A small class-conditioned image flow-matching model, trained from scratch: 5.69M parameters, adamw at rate 0.0019.
Rows from block 9 of a small class-conditioned image flow-matching model, named by matrix and row number. Rows with one number within an expert belong to one neuron, the router's apart. Each number is 500 + 40 x the weight over its row's rms, rounded and kept within 0 to 999. All counts start at 0. Numbers have three digits each. After the name is the row's rms in percent of the matrix's.
Before each expert's rows are labels from the 100 images, of 14976 (inputs lightly noised), where the router gives the expert most weight on average: "top examples" is what is common among them. Only what is clearly more common there than usual is listed. The data: capsule endoscopy frames (Kvasir-Capsule).
# router: slot weights (model.blocks.9.mlp.router.weight, 32x128), inputs 0-42
# up: expert up (model.blocks.9.mlp.up, 16x32x128), inputs 0-42
# down: expert down (model.blocks.9.mlp.down, 16x128x32, transposed), outputs 0-42

# expert 0
top examples: finding: ileocecal valve; finding: reduced mucosal view
router.0 103:511562483496467584461499499516557530560442537539509467580426559525521462497443475521452473501432508542525479489501487492446428475
router.1 095:575561533515480507459465526442541502555451484489523547482502505492464502549506520423406449463534479505526490488549467497475489507
up.0 091:515438552465601471471496445572470515516519453456503600521490549500459514512547456513508559530513440395442520532482462538541550465
down.0 092:461519512418490398514472570486527485460549531476429588461473499503442447477477504507517492481529598480477478480541468472511515501
up.1 101:453525548551521466640497500509551512465585478515480398486506462501483509499485512445485437479483449508511494503567535499515495519
down.1 108:406523525515490526565464570473427553523441520483456620502491477517495438518500465495550485488530505438481460540581452508508531504
up.2 087:525458565534510482560471430526470459521505445431522484530504495528459513487501506515421439522480508532502511524527480532528482469
down.2 080:497425494599498516532469439544512493493494528506597488492487473525467474496502454508506500513520525475536545413467539502484482514
up.3 092:514493547472521437470510494607546596545493498538541485523462511532531508558483466527520529491489540484445485510440544501512465502
down.3 100:493547519463501576424603535438469516514550464450476473575474469549563519456489513472496481494518493538512509589490533522453524516
up.4 100:519429509459510512452479500481492420522453490577492474513520563550478479477470486568450543586492556489455451525459460515501547463
down.4 095:556519512554515549505578468557483638473509473490447528519564523512505506543484514529479472503499501537508497569493506551427518504
up.5 115:496533517540516473527549516468513485538498485496500519503580536606454510486437466474436452488417464539507434452517458447522409567
down.5 099:489448504482454462570565470539557542489486561522579444471458600602505489425496500492548515508498525503459472471458547518533490504
up.6 097:522411495460526483462500461600493509530560475438462590531470510461470512510524468491501506563500431423415483515534462488487551464
down.6 100:366520505549554498515474585459523490447504474506504590458397495485453464533476494553535468490515511496468495531553503514449489506
up.7 105:491512509565514496592541509506486437517487491468545490530561534580467504447457475488462440502429521540495445494531498467485424546
down.7 110:427440501516483514554530464527562586474443570535588495440486565545545504498492468495551556488478532483473491486453528508512529474
up.8 104:463434554458535470555500409538468493510540442506546471464505553497491511498546520527505564579571471517492524514478516578543574406
down.8 095:426472512399512436487504549524507453474533451551465529457465531553499484494485501468463492498506587596527478453519494500497435489
up.9 090:453498536522524482614486460484513493487554450516529427422520547490506510535520551498524515530535446526552511496497530544535536445
down.9 089:401426515448489479547477557510483433513524450526502606426388505542496478514521472459517508486508561516472492491530460511541443486
up.10 108:499480494465567481439541526591530525525538561469473540504542527498560494537448509477450535503471507503473467504478517455537444548
down.10 110:590589482444489502499503589493466477526522487478447445531485588538566529518535530493500469502511510526424469566549442464573499485
up.11 114:451419513487559459542475488494477493479497511461555465505540422449522495509553530539448433485573579503477565519534504544490523459
down.11 114:537539513506482492468538455464577480524518494493602517483518425495562457387504451479479559495521549432549525468491534496442532501
up.12 120:506479674519493484587507519446508451457483481485495477440499497509474504534535525443412496484517418456516476470513491559566454510
down.12 094:440437484502438510541532423481527483487532602424521519439495539524456494498522502469577497532499506495525465501498436491514504510
up.13 104:515451495443495537498499512466435498502473471533483501501484536496462515451546482539533644512572582485498513503405449557509597423
down.13 103:552459487589426530500505450536461529460550484472552528509516514506529473480523489518524487510511497534518494467537532478419499512
up.14 085:490456458439510474632546487579462482409461497457452461505495429503471491453493483479517509547516548488495476497537488507528513465
down.14 092:454488511492466504525434483488494481509485566534503564528498466474538484492483488489565566500506496430540542530477446549571589524
up.15 111:447456538475485447523492424574430463524513462460500494464484523442516472503561523536541573547570414520504502507428528564559563416
down.15 106:424520474485513585468507577480398455479507458506430518473415465462530470461494517520499501506488524517514509479541538502551444499
up.16 092:478485566521522516566500528492536608533571427448456456495516536506469569514511522461519517510490515529479538510528485515492530495
down.16 096:458459497562511495484528458505520437466442495514552524518477457571539466559498445493557472471507564471548532542513447522439500481
up.17 098:483445489473494478455515515478413435490481550518487519398554516461507488544547509519519598490554409457547493498382540506574511504
down.17 097:513542507480468554506478570522431489473466477482449533421483531475535513478519488490516479513520478462481510478599526502584469490
up.18 101:484485432435493456470485469568463540489547539469420522493507554441480479466462484507466467516456488496495489468544463439516444546
down.18 095:512494486444498475522489575526529416537492425546495441478401538495463534478503530485398522469513459480448478509491483455538466481
up.19 093:478519599546531445530485528465538474513478512446566541501564474547447506534479511505362408460453468517521460510549408447496440554
down.19 092:508483497539448498561485455583529550482552581586552469479451600567417471502520487469485546490510542495443476524445438510469496503
up.20 112:490534515467526474601499449544491481490524447534488458413493498548508496545521515486537487535520421470513507505457584575588504437
down.20 120:413472499494470487511462562505459410479561520519511559530389514515495488515498506464535485508503494505504507492519468534483493513
up.21 084:511408517511544497578450450515427462487488468487566436544504549552482507442518477555484486547536630532495520527476512565525547452
down.21 087:573468496539476537478532475530509541536537496492590524439521480517513451402467457515482512486580538402524513452486558502461562496
up.22 125:456469542471488459527492414593449473516517449475479489434489534458502466518558519532532552554563422503507509496459541582532561397
down.22 107:431485488459507537462518580499431437469565461533436523447399497473513471468496526505469487511485554512535504486521520498522447490
up.23 072:486470525519498478635496470618443409481519512468444409523524523434488501435495469527488488526518538533498501530550475486519538519
down.23 095:495440487499576557511531491439495560515447483462507557465528433451524521469488453519446501486537465447521521496481498506533584477
up.24 106:458445537418520435499459486585442476516498453456475556470525452444461474519535483529430507537534463445516516503515429561506545408
down.24 102:459562483560542507497514539445478486460509482565495551472443393440521474449470474488547588500511533476500511543460473498500494520
up.25 082:497492496487499496489484456619447538540550465479377497514509426486500480502486556461596564545471544544474491445378492474520486512
down.25 101:459495472455420560478552434459514449549479479469528497532463453481580461491516453503559483500483448507563513515516512526535527528
up.26 102:499480481429505506482526492474404520472470490542505536456498528511462525463557473535552685473573556467531530532396447564525551445
down.26 097:560487508538412515501485471495476526451505520443551548462561493499533466462520458461526501499523488494524468489572502481508481493
up.27 106:442460527482491460527501436518410454526511470470526486459490511445522481489558534530539574545569421520498500519409538554582562429
down.27 105:421532479467497582469501576465410455490482453502435512474429479484532483455499514523509501503488519544506498464558543508548438501
up.28 097:496484537490541445455488483580533514488449470527495504481497495522465490463477515510491490514481567470422485536468472500532478504
down.28 100:550571537488474455488533514467470465492521472558441506525532511549610499490509547442471482505507493465515501612486475504439552508
up.29 094:502488472387529492477589490604507528496476530519417528483470500516505460478476472478544582466506480423514488478450493507520454511
down.29 113:544591486507529512500476552470474434496615482524501485525529539520574488515513498467494504489491457568489521528482434500521541503
up.30 113:480467446400523503483496482455461492506502559466432517482548449517488469470469513495418475486507477414499491460542397449531520525
down.30 112:546601510547511527485444534640524525486562530567503490504542544553482487561507503485438497501505495533496486564460428473539528525
up.31 074:529488459459521528521551558544545545479467514494541472536444487448481520470515438504501486451528465473513516555552512495445555500
down.31 082:441488482608553548464515473454450499467488507520490529522468477544447441532501482528526512490481513577489496577474512505395564485

# expert 5
top examples: finding: angiectasia
router.10 085:406465502589487499485474525529498498524508526489493473396596473470517449519509528539531522431527547557508525507513554431478568548
router.11 094:502557530499456435484490519549567511533566454441455529476525509499501476542477484543518546505510534525518532532547473522418473476
up.0 165:619506448488540518443526496471469511512502485541566586565466444477534520497521434507492515492518425429446488437475617447518533512
down.0 145:480512504510485485582410495518442517488506509520533608405551530496492510592491432446559459469497525485469517502592410486476447487
up.1 079:497509537483578510499549514450432531495521474461484454486502536486519510426521486482511472511498505496495528483477489524461541480
down.1 082:496403497459433481480412434549494453521507555494529488465501451547607481499471452500506450487483567523550526416496501527461467468
up.2 097:496478500509505497449528520385475478496460524510502461515518486493535511515483521495510436477447442518518489466419541447604457589
down.2 111:535545479463496565481493589593509517471528547525474476475467516545564453589506550522532445490495471568470505478512533448499485517
up.3 120:500518414430528495487579499473389476495506519503502505485491443483514494475559504508505504443549431468490535516471532509537498515
down.3 116:443524505544481563502461534577523577491469483628471516456510494532471459534504507515545506505516386620503517573533462520519511512
up.4 092:505458522488468596514518518488444488460556502443452514513464552494477460430528530486508354507515484505516502437513495525494516470
down.4 100:529503493512513525458481452558498489552460510612495513541496527435457462496530553428548497511470548499505508523441490494429465500
up.5 111:495455488401494505519519546486469475484466507494514489490527493549478482509484530498509508539511469481471456576489469517515513466
down.5 099:531536503547494528481522574476489558552449496463397506492463530497484438558484507553527548493493454519469506624520460499563524504
up.6 126:579513423481596523476557534450459510507494498495543566530499427462531527505529472489500543477520457425471488446483584431522531529
down.6 095:451554509492518429565417470501531475494522530563596570432585537519487495524499432439517499467507552490498514501520413531490475481
up.7 080:475530481461555442563537572456495628479539477413457458445488469437518539477506498464555516502487488511575517577525474518468516501
down.7 090:599439540429502487556481476519494416556519501562430528445464501467496493516496455469577489466545490524451505495522489511432444475
up.8 092:489571430463501573452574556422475528556560540461454491532493431469547507456478510494509486482499417505517473447509430462507504516
down.8 100:413472472467428493492428546547560458501565569559488479515541516567501532556514522517538524493505460614544493483448475462511495511
up.9 099:502493542500528504521486535521440508438467518597610501534438563482494509496502450503445499458514610513438529529458505493476464566
down.9 097:568583477533483508542550503454536492537527492508557523504456524535437504438498521518464470481506481426466503522500534539556551504
up.10 156:532502437550520508507556524455497475473539549518530544492529425473529513498497517466474509484539416457475470429503587406544498565
down.10 106:421577472440504525557497538498508434434516502539522581485518556431473486496483436490472513531468437442497503466494462511520403498
up.11 118:545526514526502574478484601537512602476531531449476514527502456486486529460459494388526443478443525527514476533515570430483447576
down.11 105:567564490472489569479531507484540443484457498552489473539455503463418476441512556534525435473527487492453520534504563488524527498
up.12 093:497486512517502642478516533326462504524470507562556490534460525513550529460524520499491448519521500525512510445478483526476561459
down.12 116:482480489518473465499499460593497469471558592510614482539541497533514483575516495417558461511472514541533493476465512480501529509
up.13 093:494471493463480628502528410476444493493492470490486467472443561494478505446552483541472416471552472487510553445445569540526551494
down.13 096:445445504513464576475455425615451525536499514489484508527465488552496490496500566445447441510496501567570520398483521517533460507
up.14 079:465506514467494495622510499503512536475459516532569416453482551565484486519482509514497533473538493494592484513508476555480465488
down.14 092:611519506529534480563512516425504508524497457448530581419461524478485427501491484501472517505509541470448494442530492526577435498
up.15 083:470556469507518455614552530453543542484477491519473425446541471466477516495482500500506530482492452491580497460513492471443449539
down.15 104:536445533442474499588465416569468502491536532428544561443494510474518454515495454401488477493529513500493476393552498489511411446
up.16 069:486528501461602471613565483479492579453474479470537441464490538557490531458479493481508553483497511476569503479480552535467456506
down.16 078:620464500456483474561495408537540465538531513549572550442444499480468448433514536480456443488512513471451503388501532551538429474
up.17 132:553517497480509479435539557517517531508464524550478557522508489475497478510451394508503495483435538484458468444493513418469436572
down.17 119:483554502532531480425532490406522426498494484442461468551421604518432511505495626491512488485496505508498504555480548497498505506
up.18 091:478527513493487488621516419519515579510541485400495418470442534546526549508490531469511476502517432506541501505542546576539471473
down.18 103:614449495482594454530448494530491483516472458488442549407469565518469504527490495486474535482529520527540481445447554501472400489
up.19 095:502516462462499603433535580382475517526524524502472506537489463473554486461498517499491442509492473515489476434501449475474517482
down.19 109:470486484531494497485487482587543461508536590545612485530551545527477493575520506423591500504480474577537509509438486466446532504
up.20 090:501515484442529497522529496526462554479538513399457453458446543494511502487542520485517507513498491480439516517470519535489491456
down.20 091:570413514495493586449489495496496483569468480602404504475402493503545414507496546552516479493527501544515526529478514542408417525
up.21 086:482564546538475464471502530465543497526527511476544464502531530447549543524458519503528473471451474548533503556506469506574467572
down.21 092:525489516522558485482460647547544479457453485571462472401502498494598509574491433526504526468516470479497485543488496458504477506
up.22 092:466529475541481537606504543395504481431493502544579415474531497511511506508483542492510497477516512517606481466484596510474464501
down.22 101:608502498491492459534451467569466490448443501439554579477494503481532448519492499438499483485494559433527510413530521474538400511
up.23 068:473554492551499462528469565403492454483452462539565507445525506406501537512516492515456397472500513521574534501537445496484468545
down.23 079:507482475498572498489491539543538550519553544601602503440532451379468529452502528423456464538501528420487518499505480472460481498
up.24 071:466516508502454482612486493490598492490485496507534424441533509502439514533473501505449464490527436504647491515606375552462482488
down.24 084:554535532519565453612457513529508520534541466518574581466535554443442470529560437424472477516510557469436509483545400508494443495
up.25 087:491474533515521599508550486357443515530475476540573461542472548522536562432533489509485471503526473509520538476480475541504605473
down.25 097:499466485512419426480431466588502456508560579518556472499527453573572470540501486506471440484495519513510513452481524499588521505
up.26 098:515486526426508510442486480516495460510502455478468527497490499521392473460490441524477461516527453445536501532525419547509550472
down.26 098:476530553475509446479466464526502528516525517466391497533488557535379480518505552461417538497474513498431535568495417499580527513
up.27 095:493526509455521534580523488512434562470475505530580447486380509513512489459520468500503473450557522471516534475486533561490488509
down.27 106:574531490530552480528530496467574464550503448544522547425430505479451440448489537517423524503497528445462489456447529572587486499
up.28 098:475497519460462483569469490522529487499457506479512452465513508517424476527497517516481501504531488488609499578559400552483494474
down.28 094:583549495496507499573517560470464539548502437433444560500484566494477463543501443473500542495495522502423520581549399498489500500
up.29 082:491517507543504560521493613500442552492529485485559519540473463453487497446493516466523486530489537538484504547542506485451555485
down.29 089:562490553517522493531515470503463440510450504534502511536511484459403510490522448392563510481517450457440499543486503501505528491
up.30 094:487509410473515567418547574475465495550516507492428560471530442469537467492515549512538548504539460507500466452476492503503590438
down.30 085:412491504545423508480477548511499482441473533511451503496530525519513500584477529491588613511489489617568520490446505465466536524
up.31 093:475527437497516570525600503403465496519530534501496481543497434461516547439487503504476460476493408499523501447515446429496466571
down.31 096:388488490415447519529404502591531520551575567534517482512543485497501505507533490488490459487526456541499483468502478487567493486

# expert 13
top examples: finding: ileocecal valve
router.26 104:550608509465475528465504524556569525480424470556533529530496503578440427449428413527502489489442491457521438487542480502513455491
router.27 116:490529517568496425511495476560527599487435520539413521431541505556503479541491512476526460458478510481527503528526462461505467550
up.0 113:467451550473512469499475426516511464531510490481486559521503561504501504505525521528465493543525483435476514509421455576470492441
down.0 109:486524495448531451533501402435489509514517577460456576533571491472437502533480521463454477504514504495513496502489468490479484498
up.1 100:472423431540497528480516565453506447485507550492505486495561510480578512524458587533499496542471567613533455497441490425482476549
down.1 091:526470479525437484547509508615498515504500567620518489517534553560559454579516490497486482532559444526520485474519482467467497488
up.2 132:450536517507520549518480558439492450478539471484537491524507543482486493446429529485504483474411479584545446533473495479470443543
down.2 118:428443483454490569531525510543447475493506507508431469579468468524454556544496488529499443490507461544474511489532468534514434518
up.3 103:528557472480533518478541541488498474554536507490463518527510462523463496480419456480469506441445576553528454487466500442488437571
down.3 094:677514525475513509534502504495501541510465572497536439489488524544538513476522468467478490507540479495423472447538511487444465494
up.4 097:466463438536500562543520516498498463540462544508490466519536454468533510501474537462514528511499640566502476421449493425494504533
down.4 094:541521513517471502544512493557488555513471518478504480521554576512529448493479482493519475516465553453541494447572485525380521509
up.5 076:528519440473485525535590536450495507452464521522528501565462488562491520522542453485509488510537535418500540442558470511479524471
down.5 084:547467513555480560449454525578575527483563401428506491585446471582534499450517521522569476506491577567522523484523451510494522519
up.6 109:498439499478497555490497485445452437554484510485490540523489585500521504470519518531486461571553519434510517547495457577495541423
down.6 091:605479517582515437512470433590569554492447588542529583487520419503483464539480447480505509500503537512495531505511491458467505494
up.7 078:467513478525527547523479507489487473559459520501527475515511488475520506506471517485533566480503676593488494456421506472472488520
down.7 086:577583513474503500518504499525505543510510506440542485513576542532538427478482480508511456524448561469481512445581508540382537502
up.8 085:523474457494508568494502501480488444572452512519509492570480517488529504518483474493544536529525641542518486451391518492477498481
down.8 093:614536522531486529510507435538511599524469520474506480546550524477500472494481516453536476497468534459506513437587505474405509513
up.9 068:474491437507478513553561501567462488492495531529457475557488496493481499467514506480494490473518527439509497436517529440544486543
down.9 079:498433518556491542541490527510482556517521408472410497546464512535452532471536519495476552482505520522568476478486476482463538507
up.10 100:462537417515493486567523555480474504480515541446460493493579487543510498484446522463496425451459478501568456492561504440557447569
down.10 107:518478478540429456519427547565557478515508519628521459500535452531544518518536462493519522521500468548531496485505493556452491531
up.11 086:458454445554498552480509531457499452536463533506467493512545512480546506538491539506522525543523604604505497461463467473481481518
down.11 105:547523491560455496512507481557492541507516510520511512519569548550538482528517527484487426512516511508533506462580510468440520487
up.12 093:444418576502521495557452542510434444469538545425586432479502602527509506508536552547509479486520487527484543543420533483473538562
down.12 096:447505525542559516509506540480499582529435445523485534470494423484470420507516417533487510498515467502417488537485452545503513526
up.13 118:541543471469525514463523547482503471558526519505466506529491477528466493479419450498469515449444582552534451499454487445467437571
down.13 111:651517509511505520493516487511503553497458540541551436478478514533531503469512481477483487513510510497444479451555531500451443513
up.14 097:493492438494474553551569517552478453510523524492444493518544453440523483478445541498514532485442457500489451456478526436510436558
down.14 095:580473517482523582583513522509528515561503486500419468532512495532537530491497479506447578516519397475471459475491451500448508488
up.15 124:522448561450520542467527488451425439553513490482485563527475567490524520487525488510495530535544521439456518547487478575479519443
down.15 101:614583483508476462551492438519529581547436584498489591496570491483460448526471405524523504506517475509476481516549437479463524476
up.16 092:433456495553497464497461492502543472534497534484418455444575512477509500547456563506483496508447532693505481484529508430513446575
down.16 105:465590444510517455564552485476464539526517484508425532461616535460536441561503476554481459542495483463527476518541501494453461497
up.17 093:456426550515538519504460531415505470486521478480595465491487607461487512521503531529517492537443489607515490558457527510489516494
down.17 091:415453526481490560485527535526433543508496579472488512505463442500461448573502434532526464519525468548469522547490485544515475521
up.18 105:472488437471491542545511486429467457542503544467491458488584488504502495471520560491405403499532386480567481489607477477542527489
down.18 095:500431491580554439479484523543528456429456564632567523471458498506493493512499467424428542503467486517557537442424524480556465517
up.19 086:564538510460486501469489523505509508528500496449493513439554489512455493510487449496395436495504467507559497590688473508448542496
down.19 107:515497504559551447447509471449515439474518562570595475423505501492465532512489451457445508494470475482472520483477533529616445498
up.20 087:459505537583489451462508456553474530480483512543604519502501488512491500508573534543461460474584553532478555499556527473538536519
down.20 097:465485509488508461430564472521489495514519418517553529479482584532422461520513460504428521527526532522570504544431512525546512525
up.21 113:418447508462537531525444533489405415517526551485594446496529565477520496503530596533511483453525520642492539534435500518506488531
down.21 118:459479487464537544548525570461473518502449444577503530443497475445437450509484439528468503474531467512460478512490475494523492488
up.22 089:488500490498472465531480507526484495476534539452588474509540477527506491499544480514461379458544478451451546479592514432471488591
down.22 092:472534504581516501491460529529533494532470409536630505516476445488518427466509424507451485512517467524532501541478474559517509514
up.23 081:496515476490508556569537547467458451432518496465515482547481520518493511424471467423493487478522511428538489418523493497514509492
down.23 090:436478488554452545475438508514553519481483440553519445582469442511486530436498502539533504498558550542526522473506465529512517538
up.24 090:508408529465501459501494462511591554510462520488427515463527517485491510570498505510473568572555589489474520514601506524411511474
down.24 097:577566488498508470425506477473431471525537517454457534435503561508492551514506519532547461508502463470468477568527499525474418516
up.25 093:431513467520502517579524479473490502600480478508529423544492546494506524451563523501527470506529475540511511458461459518480576460
down.25 102:490437513507540470534509490564521536462441541491547530504468538448429470461517464444535569466480609497535515485468458508559536469
up.26 099:513463448492524561497519474390483427543512538478463512498540520503513498445464504496368403562494440437565475478561446489533497491
down.26 092:649473541553535424504496507602517509463490540562553524473464443552488456509511473476435519508495475551480532471440521468471458506
up.27 112:538417566462547508444499463412410487554505490478545574559461546467547524485524486517442507564559504491428523540498496534550498464
down.27 102:556564490480467449509478491553493471555455595519532547489556531499433459481471402505511505520475528446561516503497464519485535494
up.28 114:447479523481508472537499418519541457551509470503509483507516531490477508484514535539482509550546490462516519514485448554464555434
down.28 116:464484478430564445557536452532466508485548585477431553520528520445414482557506528452496494491494468515484498520488447511512450487
up.29 102:570444589447552486442549487448463461561530484478464595469496555466534542530481469494485556562523491416450510512538516493508558488
down.29 090:562559500492470511501496518551498534543422565597515577462538575470459458526476384505544507499506474494469481522536416508477539476
up.30 101:536533462461468549440594530435435465533496534500461595513492505496541514509547485501582503483549461416541545502482470549531509482
down.30 100:596482489554437585513526507595521594488443477610473570462493546523481472521505450501566500488527469573462504517573431452536529475
up.31 128:479545496497493456546494485524550494547524532485437480498551423498469500518444512508468476452446492448561474464493479452478431552
down.31 131:530479477442514452506543408473481481504481582551506499527489530494472543508504552460492478488496507459512495505491570511503429519

# expert 15
top examples: finding: ileocecal valve
router.30 096:509463526510510454558502495531553506425502499503488410463520501591472461500483506470527472480470487442457501477535541458533500533
router.31 091:467453473532460420498469380522458464532521489453463555470556386480524534451526488488517480523510480489520515546476514532567515516
up.0 097:536529467516511536525493432482486482514434535496494475525467540470523500516494465462529598537549586557541506467492510527435501479
down.0 097:495551501491431501507498440558527517477513542459505457527566554559549499477475478491506476514489542458474503458597522478605521480
up.1 088:514494498510489544547527462491501411469487521496531475503487534490506503472445528427477536582490619537582445467502508456454499508
down.1 097:429535521509510437515453472560526461469529555508542465510550476534522505515480481504458500509500474457451514475508487537594482496
up.2 084:431592517558503473497457483532526535522458493536511536491552450539478471548501448536485600476498494530565501461530485460419517496
down.2 094:553589500449485453510456477498513449499551502382452528430544570546454507451504524441522520519513495495471473516521530487551553470
up.3 096:416480544469522486513494441523491531545515411501491497521504531540453498505522501516467560495504486471459512525517461566484532447
down.3 110:547529482526577433493450433483501503492520580391523462503462528444411535538492529452502542471499516518495480529474509480467563494
up.4 074:562503452498484513541534479481471452457470548509481484515449508469506493454449495431502551559520582515525467470510515503438489467
down.4 090:510517534464439547532525489537550461496546458502446446547539490500573520452469493541443487514504430510438499427549470491549510505
up.5 120:509482513606510527491495545450501455497512578498458547490537433458499532481466519432504518510515489536527478422537458408467532543
down.5 098:492554502482523457478471587451473454533463519614449522426472447455527469515503489477528550521473460446458514554398513517581461508
up.6 129:545488428499577524513579549456429469511526546479448526462549433473492500433507457455499490464542459465511512447494483436537534539
down.6 101:477555490472534495507465621470504566524477489612427527450462465480498479502507475507506525503476446521493477557482476498552498497
up.7 076:452542577528573540476589497438493510504488434543532504510432472526417519498497532567478514505433505495477506514421501521540426480
down.7 095:537412491505535549530580418482417563489505487453500510564449483485413519572489504498503494482486533580519509477474519505528511508
up.8 083:461501517451507470463460480579530489518508538536482478515514457503477497477533452516454443440552493521492544473547479461554479558
down.8 090:506548490470559502546552474430456503457482419473516593500459526434416453404499477522385525494475533503528467503431511457545495454
up.9 095:475519461501589554485587544501464488495498498502578489508512506541493519442516479492487556454559574436491555484515468451503520558
down.9 084:448519490516523581519458569474458532458594537466505493498523482493428516485514521479515547514497538509513501539468493496488473504
up.10 123:492576533529513518403460548461506487505524482572485517551472548459493499456423500497464446474423514582518435472482465452491422544
down.10 117:492579483500519465480524519567506507485537536551453511438525531504489499527502511537516468513506463460485486551518486509543437487
up.11 139:487503497498493529519462435494511507550475463421452530524479505527538482548508532477530536561520468538561487516505506567476517408
down.11 113:572509521499492416515453382479572507515470533490510522472569516531466503476499469394543562494506519460473510465463532511492559493
up.12 124:460473505470519531455506499472500469502494432514529467513486518483480507466565536513504500550548548478499549530494464594506566394
down.12 114:461482517494523497520493511493430477419495521535530470489473532460467476569470504445467501485502492473519534543419462462554515520
up.13 082:570450554443509458461532491496561548511494537469483509493441554499553518566467481461506471512493513504490518540575490509443482531
down.13 086:473560505461479559489537543449460492551511486521508513454433560479598507493476453569558504498465485553509462517543475487490492507
up.14 095:524488536469526476359490515525567516506512493519486514493464540476518515519482448529461484522503565505516500490549473501513500501
down.14 108:427545526462520496463506517461445453441522509492562538446437550506492453505497527440438494503488541540554513509445519473491441498
up.15 121:522472470475488562491468535433503492550488530491501464521491454466509514514473555446514504491481594552527478490460530462454480535
down.15 116:555527508535517474460518406560483517501483544483575457500538507512544458473510474424489418533523492522490501403534592523514550498
up.16 091:565532515483510480458510483384475475517515510427472535542514525560529524530519459456467444500488445466579493469523497508542484515
down.16 092:411488499505493458495469568512471523511489562598534496470466559465522409535528458490423520549467547502497509487500480518627448494
up.17 111:470513531553488525542516437462486491514476478495527429539525481535494546481559497527503428508581469542549571514571433562470572459
down.17 096:497503495463537437462475527500465420521519531486503511450491486507423471514510540407457508515490518499558502555376511502659490479
up.18 088:540493574485517538521545486520496464485504485548475553530478492477436500410484445475452409474536541381514512416543465519542538463
down.18 088:512430531511509597487551500490500486493531470496561406585458511484447536430510522556458477504507482497542526448468464507491523488
up.19 137:479549491524479509523499534481514494539538534494496449501522405499498510504447525488521461417447568562541468489484470428487439579
down.19 113:494548508479564397436529483507525491478469467570507465432530507507543480463465512512511457507513563458543511437466622513470469501
up.20 119:437545461554503466499480567498534482505482529534454473508595451491480485486453542505449425489415513519484460464563450383496436583
down.20 105:432460446473501452518561500585450543482464521495399534476526488465509522496529496497428423510490483486470558494548485494471433471
up.21 068:538456520500467461470534491561440431495559536454395491483603500460483503437458527416499502468511495479518497475495471462559532513
down.21 087:464439537478458531534461539419512542465502389557466467461530450474410520451517472579448519535522511529552475484476473524502493459
up.22 091:484511491538464526516562540531525445461419484566484481525521490496459486463510549515470533522484542501538495425533457463471504468
down.22 105:460464496480465494492578496534504525485482415412442479566481563488464535448506547478484483501531465506496520458531462508448496495
up.23 090:440584490466513485518441534469500461515568419445528484513542511529475493508458474517465495524407497444457450491504494486514497495
down.23 096:550522540546476464545422458530487548502482533488540505488507449469397534558494490461428475494502538545513497453504514487501522520
up.24 101:534562501477675440461545473451500572496479508515525516523435459484516522538515476499478585482505522495515497496512472517473475513
down.24 117:464518507548497495445481512555527483452486551451589475458454558553493505441497507400525504507474624466526499490503546477582521506
up.25 079:483527530540597483460476424441528536529530446534492462504478531478492539517477470477447533533504548518547519474630472571435493466
down.25 077:467567475549557510502452548552449479451573596498532541457517519521511452564514495448455458525486558483490514516510514505539475496
up.26 082:503505545550577428504552453514530578495490512498515439485424513481484533531490476496482610463536510566507550536513519515395457519
down.26 085:603525486490513546524552440457480551509497476432473659477485517452489474481480469536495555510490523522432469473563527486439508513
up.27 079:458471453485569534502511538559440482485528464479548494489562485521486502470490480513509624466474503464523488459421501412485538552
down.27 080:528569497491514496525448515367529580467508482422466494459521514454400554458483492439525548471490460525468473515493497500444530509
up.28 088:508506511541447569576507427549473408459475509490536461512480558491506490473501566480535522513531535528541496444423512496454546492
down.28 112:523525502467447473520507420407554513475458477494525468530577515514477559419460468469506532482526467453459482439513465505530552488
up.29 123:508512446520479574508514492517484494518429572504493476539520486478545484520487522468541552487502557556502482442462509449470468553
down.29 119:507512494458457533498542427524574566526492462432444473519587539529558526435487495512526525496504524484505506449551533498478521493
up.30 079:547468556478526533534543505439537568510455504492475546539463517495515522496479454487488459512560570465514518531600475517434521478
down.30 088:444502478511526543474529549554508469596550558468521449525423510497578546510497528539552483523457494453537515524506500529541493516
up.31 087:531459464478502555452576458505468506511478512537497502517433507448501522477517480466480616522562480554648503480530513533578498441
down.31 105:506497536480490572491523536520574519422457454518492460522484597487484450427475508584462561517506543452516494473479502502586515496